A small sound classifier, trained from scratch.
Model: 4.19M parameters, norm batchnorm, widths [96, 144, 208].
Rows from block 8 of a small sound classifier, named by matrix and row number. Rows with one number belong to one channel. Each number is 128 + 24 x the weight over its row's rms, rounded and kept within 0 to 255. All counts start at 0. Numbers have three digits each.
Before each channel's rows are labels from the 100 clips, of 14848, where the channel reaches its highest value: "loudest band" is the band of the loudest frequency at the time of the peak. Only what is clearly more common there than usual is listed. The data: synthesized solo parts of chorales (CocoChorales).
# convs0: first width-5 conv (model.blocks.8.convs.0.weight, 144x144x5, each kernel summed), inputs 72-143
# convs1: second width-5 conv (model.blocks.8.convs.1.weight, 144x144x5, transposed, each kernel summed), outputs 72-143

loudest band: 1000 to 2000 Hz
convs0.43:110134109101112124160129095155150163114120113114145167095125132115082129101115098163141083104105103111133111123118156111143082111183088129136087160203133143124159102143173136109145100100145093137163115122132130115144
convs1.43:105107140144138112157119109182135168121115136105118131097158130185091160106115096164143115108104084138161138160127139111113094144140110096140091142151144122137150085148170137087155106116120100119131119137115131154145

loudest band: 500 to 1000 Hz
convs0.111:091125113117159141118115165140102162139128110142108135158137156141130107096148128110118177145095113116131119083096139112099117106111109122161113114097124104127089125128091130096131135180138131140123137096113139129126
convs1.111:094141109079128142107126101110113112121131086152105126108129159130135090121157139197127142139113147102125110155099132148115146102063128173121083119100123144121106115132133156127169126133147119147118182154138172113136

loudest band: 500 to 1000 Hz
convs0.99:137118161091112134108122113122150104123142125114143094111126139138151125189119146123139168162150141115119122129114110129169095117103117128103112128126161109113091110092177142149118137124152107122122105170104107113136
convs1.99:154104159076100160098112108113153084108125118105144141083114099134144116151089134116156153150160147100145135127104097124141100104132124119094109140126150115108085149088157128140105112108119123146124138113090091107134

loudest band: 1000 to 2000 Hz
convs0.23:147129108120139135144131110129105125100129113091175207127116153118101174096134074164162131110093107098169139113134120123153092120110126113120135156195180142137143131146132100098129100140178098142132128137120145110112
convs1.23:138103121119136133137093146131087130124144123092109104133155093164082134118092111139133121077106075139143127164132096113094108151141124143123132157134138128083163146154166152105163122125157065155136116117115162144114

loudest band: 250 to 500 Hz
convs0.5:101110108131122097137117117120109188100141122125120125150125136131164121175143140112122147129127124066096137123119153187160126132119138120146103119095131114108157163150099128152136094177117173092137119098130116106154
convs1.5:113145126131139110112106101128137122102158097118157110149110129118142109152111160136119124119094134077130128176148152165152159160068103154115112114093125138076125148123124163163134139170128158113089151157128163127096

loudest band: 250 to 500 Hz
convs0.116:137117132123087146112154107116138097105100112151163160145105108091118137109133134142168064101071089133160143129133108154154138161095109134106103134193177142155163147104171112094154143136162118150163132159133147112113
convs1.116:152115118152113126117122147124159125143112146129115133174128144134087148128165102134109097093073091144150131156155097132110120188101103111106102109142158134108143131139110114114155127154152119172155171152102132151123

loudest band: 500 to 1000 Hz
convs0.12:121117119115137105127107148146111186169151123127124144138129163145101116124118140118117199105122133126110099141106112106124111122143137141158139139107132123113118160141150154109151110162155133101144162115152136135123
convs1.12:107105144103130088105111136150111130117129123111093133126119151138109116126130135160134142071115110103090127122089128120107141122116150140138095150098109110104127157159161205098161091129144115107119155119163148108132

loudest band: 500 to 1000 Hz
convs0.33:093140069167131128116134161143137152109140126119137141158120144109129137072138135108109141121134151112119134109118101133094073105135143107170111115100100109121101143135087116154132100164129136122123159117127127109090
convs1.33:100153124121122109129107119129124122134147107139077115144124159126117124100122147165110137092112109122117138123125121134107152135120175160147135136090085110114101156145132161148180112130139096107095150112171174102123

loudest band: 500 to 1000 Hz
convs0.77:098101093115135118131105131136087182127142097110132148137120153134096126089112122137143151088092107086108106113106130080158103124128110134139107163182122138106135129162156158089167091163181115131158153119153129107093
convs1.77:122115124110140121144108126177114143118139126107108143123116141135104122133126141159128139088093089092142136108122110129102127107118138115122091158131127135084141138161178182072165082131155083134166163123137169129138

loudest band: 500 to 1000 Hz
convs0.87:141145141104140102085121129137102120119144156111125119110112158114113104146109118121158206155143172114089111121073098132142104130122099133129108132115140089126126117122125121125131110162116106101111104109097103107117
convs1.87:152116136091120146086152126107099094121145167098115160109136105106133100134123134126171188142163141091139122109085125109153145096104136117098123144121129105115097158125158164127103121133154059157081132106133126109120

loudest band: 1000 to 2000 Hz
convs0.68:124118092118156114105128109112117098138113127081131119156089118094096110109140160130121086171125133140090113125186116123123103134159127120157160139113112121121124102140099097160119132090121091159124120121147123088095
convs1.68:103106119133164163098124113089134146156089116111154113171135120154099114107150138129110111159115120154091102121185137120119108118148150147167160163169096097148102114142091097148127141108114101132099091127143132131105

loudest band: 500 to 1000 Hz
convs0.83:125126147082106118122121133092138116114141120117147092097100145155133120182113128135149158177132167129127143140103128116152108115115103127107099139120160087130122099122166123135137110130136113133116095162108151128148
convs1.83:128109171080113144085124088117152103110114129083138131115124105133105126156103119129175152125164105126144153132099149116141094104131090120118090142152128105101095125106171146133114091098124123149116148091116117118134

loudest band: 1000 to 2000 Hz
convs0.104:148122115154157120066100135092157098148121131093151103161121114093118143103139143128095081141157154146130156129167099129124134149114160143149130113081103106134078144126115133177119142123119130146126149169160110080145
convs1.104:142142127144121153082104184105149125131138099088135108143085097129104158108145119139115095119129118156126149143169115108116115117167165130150161137115127074107077134130090124162134118110102142099070127145144131132102

loudest band: 1000 to 2000 Hz
convs0.30:186141114116085149146142142135119108104121140109149167096110098113111142115093075153153075108091105132199170128129124094137133082093091141088156151174149166095142113128142129089148120104148152133152111140095139139121
convs1.30:156114108148151141139110161156154146130148127091118151092126106148084145098126062137120106106106100150153149173138129075095116118110110151090141122134151158112148114148122097121154146121158113140121138136106131158134

loudest band: 500 to 1000 Hz
convs0.29:129160125126091118097107124084116126146156169119134138077083120133122128180080124109156150184158158146131109116103123094167133105092135106089110140118148123094113099096131145138126094129141119131099155131117108138120
convs1.29:149150146142082138152142125136165105109141140131131111085125122131113118146077125082153181135118122127146128123126106142130106087164109110103101162109134125145116123089131147125105075098102159163115159107093064151122

loudest band: 250 to 500 Hz
convs0.18:140118131156141120093127112189165127143152137089137120125126117098084130098112115105098141083152119144100119111098112110113128101136136146148171105050097094097109139142106124122108125144100142113124136139147126091106
convs1.18:162129140156138120101114151143127119125123106104079147124068144126092148130129116126115127113141118141089155089121123115092169105123138150141149126079116087087097146126131143125117149102128097080079125162141109100130

loudest band: 1000 to 2000 Hz
convs0.16:153149114168128126123135122137122108126169191110131119110086113110097106091118126088127099126142141144152133124155133103082128097126165126130141108073086142133123102137094093165123103068078114132108131117139124128119
convs1.16:139118141173105148137113134099137147137150086139138094154117103137070143093114086111110121137135121161111154124140115105131112104183109116164198134133081116153105147121104097123117150090116138105079101146135103159123

loudest band: 1000 to 2000 Hz
convs0.72:076157095115125123125131140113101153152154168113145127138093112109114118103116156130136100173137118137177120145158136118119109101156140114141105121103092146132134101156105090151128113087111078147140097121138125144116
convs1.72:088118095164114144117141117069099136124123117139131080148165114140097137085126124125136092142141124173149106155146130119113096102152132092165119146126112124154124085129134112124112138117094159152089129124150141163103

loudest band: 500 to 1000 Hz
convs0.86:101153143093124108120125088102111125116137146121135109070133140137131105177102115133169153159140138116129101131104114112168090113105082109097085151158139092121132115119167125134132113119142110126132105145095117111141
convs1.86:172124158078098151126140079143151114109136142118133162081134106104128107161074124128157173141165141100168147112091131122140120110154111089121105151172146106112131124123177111111108126111097081142136139115103099125136

loudest band: 1000 to 2000 Hz
convs0.45:144095110148089151079124132113136123115134111124149187159113130094114147103141144166119069123117155110155165137179131128126179159151157109148148150118149117131129109126095141172141121161173134137120131186143143123116
convs1.45:122151100169135162119117151103144139123108135115112059137150093175104143111131106102103113116100109151121131168162118095093092125147101123118139135131123106115135098139109147140112161112107115139123128100137136176143

loudest band: 1000 to 2000 Hz
convs0.25:129120112104150096118117123158120138165107104118150141177117141113101123078146153132091137124111127124114113105145114121120105131144145150192188128117102118154105161139092130150134111141130143123109132106156142085111
convs1.25:113104106105146115085105164109074139138118101119111154149125122136101120078161135169129112119093077157097096118154108097097122131116192161151139153135094097141091157155108127107171139124129101121101118138182172128121

loudest band: 1000 to 2000 Hz
convs0.40:121127084156097112100095117149157116093141109062146153159083127104076140073103101142128078070143115112132145121149122099126105080135116145152117154181123124095121116135132113148129087143140131146140115140120121069121
convs1.40:114103136115160147170096143172123125144149136085125144153094134160057170117125121150144146098086076142134148165162131124097118156143155140152146142134156117082109148143170113153156110135145122096108131104149163108136

loudest band: 1000 to 2000 Hz
convs0.92:142110126114126176169124141116112131127118097113153168120149134138138127100119088143163078097073102135177174147134146082137129101094094141076120149203147143126123122121163119086150133152157144131147101155108131114142
convs1.92:133111115114173151136097158133126153156138099116127145098154110150103144100130110172123074116061103125152144181131134077116090135103129148099110138149130158115144080146118095101174125141161112165154154119114158152146

loudest band: 250 to 500 Hz
convs0.15:132142146115121114152141116150155161119151116146095108150140132128187133174128151119140119151162131125095086148148176185143148128132121124132109118121121185120152163134112129141133137164112171135129146122139110138120
convs1.15:120109120154133076131107106101114140099132103098129096156133114144148121168133156096101086106132109125129151154155156145126130151124104100108121109069112133102135142125120162151101143148090177095089138146117144122103

loudest band: 1000 to 2000 Hz
convs0.37:107103125117126095090101091126124095131127132103126124162092115111141115156141133124118127151144132114093114121152070116124098121128099132158148142116142100101099119119099102147119105114120125119120110110107105058117
convs1.37:143123122096150155103114121105130121145132158086164156168101107118128117121151156162144146161156130133132114104149090106132127109149156149163145174170129089121090157141115106148117137115136101122090082112153148103105

loudest band: 1000 to 2000 Hz
convs0.84:121120143105135101089089094097138085128129142108157130138103109100142128151143155134120123164159150115110123124161080130153109131134109133132138127126131113110099119104141127168127115096124107123112087160121115080131
convs1.84:125097150093133177097101115101147102138119112103178138139109107117128116140129141129148142163164130119149120125153105107154117131148136153128133154177150104131086160115111135146122117082103104150076114110131127138139

loudest band: 500 to 1000 Hz
convs0.98:118134156117121112121098110129138123117186167117134102130105159101129109193121152136162185156164148127085128097101113107155103127107127116153131148084152089100097129111128116133121116137137116088114133145118139106151
convs1.98:139116148091108139099104113121133080109123120112114141107090152142115117140102122108154160120156111113114133128107097135157123118134109136116110151139138105101093167108160184140128097111127106140082157070131134110153

loudest band: 1000 to 2000 Hz
convs0.141:137122112121081113147128112126106121122168165124143193106104130133118121122100087146146089121121099135182096105128105090147139096116089121116134176189133162112148126122124128069155117081155117135134113120121119147100
convs1.141:154131109144150123174120140176125147143167167135112151102133114147095143113113106122129118139119117183170100120147101095105120133147095129090147143147142149141171104149143139086152140093148139116134122123111138182135

loudest band: 1000 to 2000 Hz
convs0.88:105117105112195127142116133105102105169102099122138112150163153168170115109134169127092090177096138116096105110156092088113129117156135133157123129129106137145092132106109128167130152097116101150114129075125117131121
convs1.88:125162086079169151126100100082105124160098064149127095141151149168117102114145146164109098156111139137106117140148103114130127114130165126156132116175118131164107074114131128107128167100086095140139139162160137107147

loudest band: 250 to 500 Hz
convs0.4:137107101094188162151097126134136142118094074124131138097171137147164115114132133146127064118072117100122132115149170113148148111135112135092094139163140144129141111112147119136131142159114181125119094123097137109151
convs1.4:088121103126170135150086157125111156157103078117121132129157115163141137126155139135100080117069104113127150184133142129120118135116128133111091096118110136137120107124122134106132145139131142151156138121106139150180

loudest band: 1000 to 2000 Hz
convs0.140:120103105126194135133111131085092109143121091153132135144168158147183142113138180163110106186097160127124111129185106109089131118128150143145124133122118119149142132114119096160126157109146083147116109121120126140133
convs1.140:119105102106134158118104125095099123146091100150128091145136112182120136124130136145113105125114126136106124169143105110126096124131161103123134101162115125145089095136107143085099130081094104142132133157142107161184

loudest band: 250 to 500 Hz
convs0.85:130102136122177135166079136154094163158122145097094115141161169182143103133128122113119202140118130128098088116097091093135138111110151139134126113119134110144092154120144136109149130149157121093107122095134108121135
convs1.85:114130144082148159105115127097108126148119083120119155117147125136135096106129162141144176131146112109114122130086092105126153094112170140115101118106099127152095165112148184093129109109127104139123149102142146150147

loudest band: 500 to 1000 Hz
convs0.11:114094131107157130140124148129114158136148134144134130164154138142159123095131126153136175158120132096126104157102102132149093122095130131163071147102114122133116146110121137127140122166151125125103124110128136118116
convs1.11:104132116077114130068122053120102103113145118100132144114131147128121103125128126145147147090122126106141079136135119122129152120096173140121101134122138132137102146143121189105166110125135079130094201123152146108112

loudest band: 250 to 500 Hz
convs0.90:120100139140136122126103117178187158152150132113096097107139133148086140109124118116102167101170136127117104138082155115144105110165123161130160124112101134105127127152158136102112121102135137103121140122159129117157
convs1.90:149100136129123116122113125138112106120084090148099095115110129175113157109115123122135124112101116161118160118115113137090143141148138120162129101093084088125115141101138159119090122107126132103107131122145102108139