config = dict(
    arch='tc_resnet',
    model='sound classifier',
    dataset='synthesized solo parts of chorales (CocoChorales)',
    train_examples=39062,
    input='waveform_16khz',
    targets=['instrument'],
    num_classes=13,
    norm='batchnorm',
    hidden_act='relu',
    depths=[3, 6, 6],
    kernel_size=5,
    wave_channels=64,
    wave_strides=[5, 2, 2, 2, 2, 2],
    widths=[96, 144, 208],
    label_smoothing=0.05,
    loss='cross_entropy',
    init='lecun_normal',
    residual_init='scaled_by_depth',
    optimizer='adamw',
    learning_rate=0.0016,
    beta1=0.95,
    beta2=0.999,
    eps=1e-06,
    ema_decay=0.999,
    max_steps=7100,
    batch_size=512,
    epochs=93.1,
    lr_schedule='wsd_sqrt',
    decay_fraction=0.4,
    final_lr_fraction=0.05,
    warmup_steps=350,
    weight_decay=0.1,
)
Rows from block 12 of a small sound classifier, named by matrix and row number. Rows with one number belong to one channel. Each number is 50 + 15 x the weight over its row's rms, rounded and kept within 0 to 99. All counts start at 0.
After each channel's rows are labels from the 100 clips, of 14848, where the channel reaches its highest value: "top examples" is what is common among them. Only what is clearly more common there than usual is listed. The data: synthesized solo parts of chorales (CocoChorales).
# convs0: first width-5 conv (model.blocks.12.convs.0.weight, 208x208x5, each kernel summed), inputs 52-103
# convs1: second width-5 conv (model.blocks.12.convs.1.weight, 208x208x5, transposed, each kernel summed), outputs 52-103

convs0.130:43 51 28 50 35 37 61 49 35 65 41 41 42 44 60 40 58 88 43 56 51 32 59 56 36 44 71 67 65 59 53 55 42 45 57 64 68 39 73 45 45 53 64 49 75 35 44 83 48 49 35 44
convs1.130:26 45 54 40 34 62 64 47 51 46 60 31 29 62 44 67 56 38 62 63 53 54 55 49 31 48 61 77 75 32 41 44 27 31 72 44 59 41 54 45 33 67 48 27 46 37 54 58 52 66 13 58
top examples: trombone; note D4; note D#4

convs0.131:67 28 58 59 66 50 65 78 73 45 76 69 56 76 44 68 59 28 76 51 72 79 50 06 14 68 55 61 62 68 56 67 59 75 54 67 66 41 64 54 65 69 35 45 54 67 52 52 41 66 52 60
convs1.131:38 54 33 35 19 39 32 17 16 42 34 36 47 26 47 33 41 40 66 57 35 29 42 60 34 34 43 41 42 54 47 44 46 00 44 46 43 35 40 44 44 39 46 49 40 39 33 39 20 34 53 66
top examples: viola; note D#4; note F4

convs0.124:58 59 38 31 55 63 64 84 39 57 46 19 47 52 70 51 64 58 40 72 52 13 48 66 31 61 70 46 43 74 48 35 76 71 41 23 67 55 57 40 28 64 61 54 34 52 36 31 55 51 55 53
convs1.124:36 56 31 32 39 54 32 39 24 69 30 41 61 62 55 60 55 44 59 32 52 19 38 50 25 47 63 30 47 75 41 26 69 37 27 18 62 37 37 35 33 30 17 38 34 45 28 54 30 37 60 45
top examples: viola; note D4; note D#4

convs0.47:56 52 36 45 56 35 57 61 49 58 52 33 09 49 42 31 49 70 54 79 43 20 38 53 52 51 51 61 39 53 46 45 48 20 40 48 74 37 66 39 38 63 51 57 64 28 32 34 58 37 50 43
convs1.47:35 36 38 49 47 63 52 58 30 41 52 43 08 61 45 71 45 30 47 58 68 43 30 19 47 40 51 42 63 55 41 54 40 20 56 50 52 56 48 53 66 52 54 45 31 37 39 49 24 37 41 62
top examples: trombone; note D#4; note F#4

convs0.46:33 99 63 74 27 30 38 45 53 60 42 40 81 32 69 66 59 98 46 40 35 45 58 79 92 37 47 52 54 50 49 44 43 35 59 48 42 53 36 61 61 32 55 58 56 41 65 80 60 63 45 46
convs1.46:56 64 53 42 26 41 20 35 46 38 20 28 52 30 69 42 40 28 70 39 00 73 66 49 34 66 38 48 45 34 58 55 39 47 56 65 15 36 15 44 49 50 40 69 62 47 53 56 36 41 52 47
top examples: violin; saxophone

convs0.122:57 53 23 44 74 44 88 53 45 54 35 43 31 48 40 44 51 74 40 75 53 35 47 55 69 47 23 39 60 54 58 54 61 58 59 52 37 50 28 18 77 54 33 33 52 64 44 24 41 33 61 36
convs1.122:45 42 54 41 57 40 42 49 49 42 11 42 07 53 56 68 41 44 57 69 64 46 33 20 43 51 53 25 54 58 61 44 53 41 51 54 37 35 38 16 69 44 21 68 68 40 44 52 41 19 68 25
top examples: clarinet; cello

convs0.101:62 49 02 19 59 34 68 75 49 57 19 32 63 81 53 31 57 75 37 75 63 44 60 81 57 46 61 46 52 69 50 58 76 57 48 48 47 72 64 27 36 48 50 41 56 53 30 32 48 43 50 37
convs1.101:19 58 26 26 69 44 62 28 40 70 43 76 52 44 70 56 59 56 53 76 65 57 51 36 42 36 61 42 65 75 53 51 54 50 49 19 36 59 57 00 38 30 29 56 66 37 28 63 43 30 66 36
top examples: cello; viola; note D#4

convs0.82:54 21 27 44 39 37 87 76 65 69 43 40 43 81 35 44 76 53 41 62 84 48 56 71 32 49 86 66 57 80 42 54 60 64 48 53 64 44 85 39 43 47 74 31 69 51 36 41 59 48 51 50
convs1.82:33 20 19 20 44 35 46 36 39 47 45 36 40 54 27 60 50 30 54 42 63 39 47 24 27 47 65 45 53 57 48 37 55 36 52 32 62 31 33 20 44 49 33 36 53 42 33 44 33 32 42 55
top examples: viola

convs0.7:61 66 47 42 59 45 62 45 47 73 46 47 44 51 34 29 55 99 43 60 54 41 58 99 75 32 39 57 41 46 46 47 46 44 40 37 34 68 47 35 44 35 57 39 56 40 42 25 60 47 48 27
convs1.7:41 67 62 63 61 64 56 43 63 83 49 77 57 54 65 66 43 70 52 77 78 70 60 67 55 57 63 53 76 66 60 52 63 67 62 54 32 70 64 41 56 44 45 61 62 64 61 54 65 61 81 44
top examples: violin

convs0.205:53 81 35 42 39 56 50 21 60 63 42 28 71 55 78 40 63 84 42 70 47 28 58 72 67 34 31 52 35 33 50 61 55 24 70 66 33 58 41 49 30 50 58 57 50 47 40 57 59 37 44 36
convs1.205:63 67 59 39 55 51 38 00 52 66 17 23 55 57 71 49 67 53 61 64 44 69 57 35 31 44 49 58 36 46 55 48 30 32 53 56 59 44 25 16 31 63 65 70 60 49 21 67 44 21 52 56
top examples: violin

convs0.83:54 51 21 25 40 30 69 72 54 54 34 36 35 74 40 18 65 74 39 70 66 31 48 68 50 37 75 58 32 53 48 54 60 36 40 43 55 48 64 29 37 43 58 34 62 26 32 28 51 50 46 45
convs1.83:39 56 37 27 51 66 62 58 39 71 62 46 31 63 56 62 66 59 41 75 75 52 44 59 51 18 69 55 46 63 40 62 53 42 54 44 52 61 49 14 50 43 42 54 52 18 34 50 54 46 37 65
top examples: trombone; note D4; note D#4

convs0.65:48 38 51 23 32 47 66 61 66 73 70 39 32 68 26 32 74 74 40 61 62 37 54 61 44 25 74 63 40 70 32 66 57 46 41 46 42 61 60 47 47 37 70 46 58 22 34 35 66 56 48 52
convs1.65:51 48 47 02 38 48 67 43 45 53 77 59 51 58 33 37 63 48 34 52 68 46 48 47 48 27 63 43 29 59 42 45 57 49 41 45 58 38 57 50 43 45 46 53 37 11 40 22 56 54 29 68
top examples: trombone; viola; note G4

convs0.201:57 30 67 44 38 33 62 68 39 49 44 31 34 48 00 20 74 71 38 46 51 59 38 77 69 33 41 15 23 41 42 56 67 47 41 46 28 43 51 50 74 25 40 44 67 35 58 15 50 51 43 34
convs1.201:57 42 58 40 64 38 69 57 52 40 45 64 42 57 12 53 50 14 58 39 39 59 29 41 50 39 48 08 23 52 53 60 56 44 46 41 42 26 37 41 75 46 38 57 47 39 61 07 47 46 55 62
top examples: flute; note D5; note D#5; note F5

convs0.174:61 52 59 39 73 53 70 14 55 59 59 25 42 58 53 53 46 83 39 61 56 51 50 76 70 30 26 40 54 41 39 59 61 49 45 51 46 56 51 47 62 57 43 38 59 53 44 29 55 55 52 16
convs1.174:57 51 59 32 77 56 32 00 65 45 26 42 28 54 60 52 39 39 53 74 63 60 52 26 43 30 39 28 32 49 61 47 41 42 52 39 41 39 48 39 43 55 40 59 83 61 61 54 36 33 59 20
top examples: cello; flute

convs0.16:62 30 28 43 43 71 44 79 52 49 73 67 59 62 63 31 62 10 38 72 64 55 42 27 28 49 61 69 43 64 47 45 68 72 57 31 71 59 79 57 29 72 56 51 39 47 43 37 44 55 52 59
convs1.16:40 27 22 38 27 42 45 41 15 33 53 58 58 36 41 36 36 11 57 47 52 48 57 21 24 39 50 45 41 50 49 40 37 35 22 39 37 39 50 37 47 41 32 37 35 41 40 36 16 47 45 50
top examples: viola; note D#4; note C#4; note D4

convs0.137:67 41 50 51 55 55 63 53 64 27 51 34 16 69 44 47 64 35 58 78 67 55 39 34 51 46 32 30 42 43 54 67 51 60 66 60 36 20 23 43 93 50 28 41 84 61 58 18 36 35 62 34
convs1.137:65 55 68 41 66 28 43 37 53 28 22 47 22 42 41 38 66 57 50 68 63 54 44 43 38 45 31 53 53 45 66 56 36 60 47 57 33 39 33 42 67 31 46 81 62 39 51 43 46 34 38 45
top examples: cello; note G3; note A#3; note C4

convs0.188:51 57 11 52 28 76 26 64 27 58 42 70 60 49 83 15 73 53 43 50 72 59 52 65 59 43 47 44 28 65 47 57 69 62 61 43 35 59 65 55 30 34 48 58 63 45 59 54 46 57 57 26
convs1.188:25 60 31 44 24 46 20 43 00 41 56 52 66 33 59 25 37 28 57 50 50 56 63 35 32 46 37 42 51 62 56 46 39 42 51 45 21 56 62 31 39 16 19 51 53 45 39 49 28 39 50 34
top examples: violin; note B4; note A4

convs0.139:67 61 40 47 13 37 89 80 56 51 26 47 41 73 33 45 68 78 35 39 56 30 36 56 73 51 49 47 47 68 57 57 62 61 50 50 37 43 47 22 80 20 34 26 67 36 51 47 48 65 62 38
convs1.139:54 59 60 43 44 36 48 53 42 58 21 77 53 51 46 59 33 40 71 51 57 44 35 42 46 57 57 51 59 62 58 48 70 30 47 61 08 45 25 23 58 38 15 73 44 44 49 44 47 53 53 50
top examples: viola; note D#4; note E4

convs0.143:27 65 91 66 61 52 41 40 52 53 49 34 30 37 45 55 25 78 51 60 38 50 42 69 76 42 59 69 55 40 41 29 61 43 32 48 61 30 67 51 71 69 56 42 63 47 68 66 67 55 48 51
convs1.143:54 45 45 53 39 71 39 47 55 59 38 41 26 57 48 59 27 31 61 42 33 45 46 44 53 41 59 64 50 39 37 13 42 16 48 29 47 31 32 48 39 62 53 43 34 64 67 55 33 65 23 60
top examples: flute; note D#5

convs0.151:30 42 07 31 67 55 57 31 17 61 40 67 65 44 63 51 64 51 26 67 70 62 56 59 59 44 62 55 50 65 56 60 38 59 48 61 61 79 62 62 18 60 40 56 61 56 47 63 57 47 48 45
convs1.151:18 48 19 31 25 55 25 19 26 32 34 35 36 42 57 54 30 21 51 50 63 54 68 24 27 65 54 45 72 39 43 43 36 27 44 41 65 61 54 18 37 30 32 37 60 39 32 68 21 29 51 37
top examples: violin

convs0.102:62 60 53 42 81 73 58 19 64 54 64 28 44 63 71 62 64 61 45 63 44 49 57 64 64 45 39 10 52 56 53 66 56 53 54 61 48 74 65 64 56 57 29 48 75 75 55 46 54 42 54 26
convs1.102:45 57 35 37 55 42 28 13 46 30 27 27 35 40 54 52 24 22 63 40 42 52 51 28 27 53 25 12 35 41 72 43 42 37 63 47 40 24 32 34 63 39 28 43 58 38 62 59 27 35 51 16
top examples: flute

convs0.0:55 22 50 38 71 44 57 32 63 52 75 62 36 57 33 26 53 59 10 70 62 59 48 53 60 31 38 67 50 29 44 55 47 54 53 47 51 58 69 40 55 49 52 34 66 38 70 27 50 60 46 38
convs1.0:59 20 47 46 62 57 56 28 51 14 55 70 29 55 37 35 42 18 63 68 57 61 31 19 45 39 33 47 43 28 52 56 21 25 65 39 35 50 54 39 65 45 45 68 40 49 60 21 30 44 49 45
top examples: flute; note F#5; note D#5

convs0.13:59 44 49 43 80 59 47 29 60 46 58 41 37 56 48 55 35 76 42 75 54 47 49 46 51 37 19 36 33 26 38 46 56 35 49 49 48 47 61 37 56 70 23 45 26 45 52 40 51 62 58 28
convs1.13:55 36 59 49 64 55 33 27 38 14 45 59 20 52 54 51 16 41 53 57 47 46 41 40 45 31 12 21 27 53 47 49 43 30 53 34 25 55 46 24 44 60 37 41 57 49 64 56 37 47 53 12
top examples: clarinet; flute

convs0.87:38 69 39 71 45 15 54 31 34 67 39 72 57 37 65 49 56 83 26 38 56 56 50 76 68 46 45 51 45 53 58 53 34 52 69 65 46 95 22 63 61 06 37 58 66 45 58 78 51 64 45 34
convs1.87:40 57 51 34 45 33 49 31 39 28 40 51 53 32 55 40 42 39 75 42 33 70 86 13 26 65 44 68 59 30 59 67 25 44 58 69 41 51 41 48 36 36 26 58 57 57 39 65 28 38 49 34
top examples: violin; note G5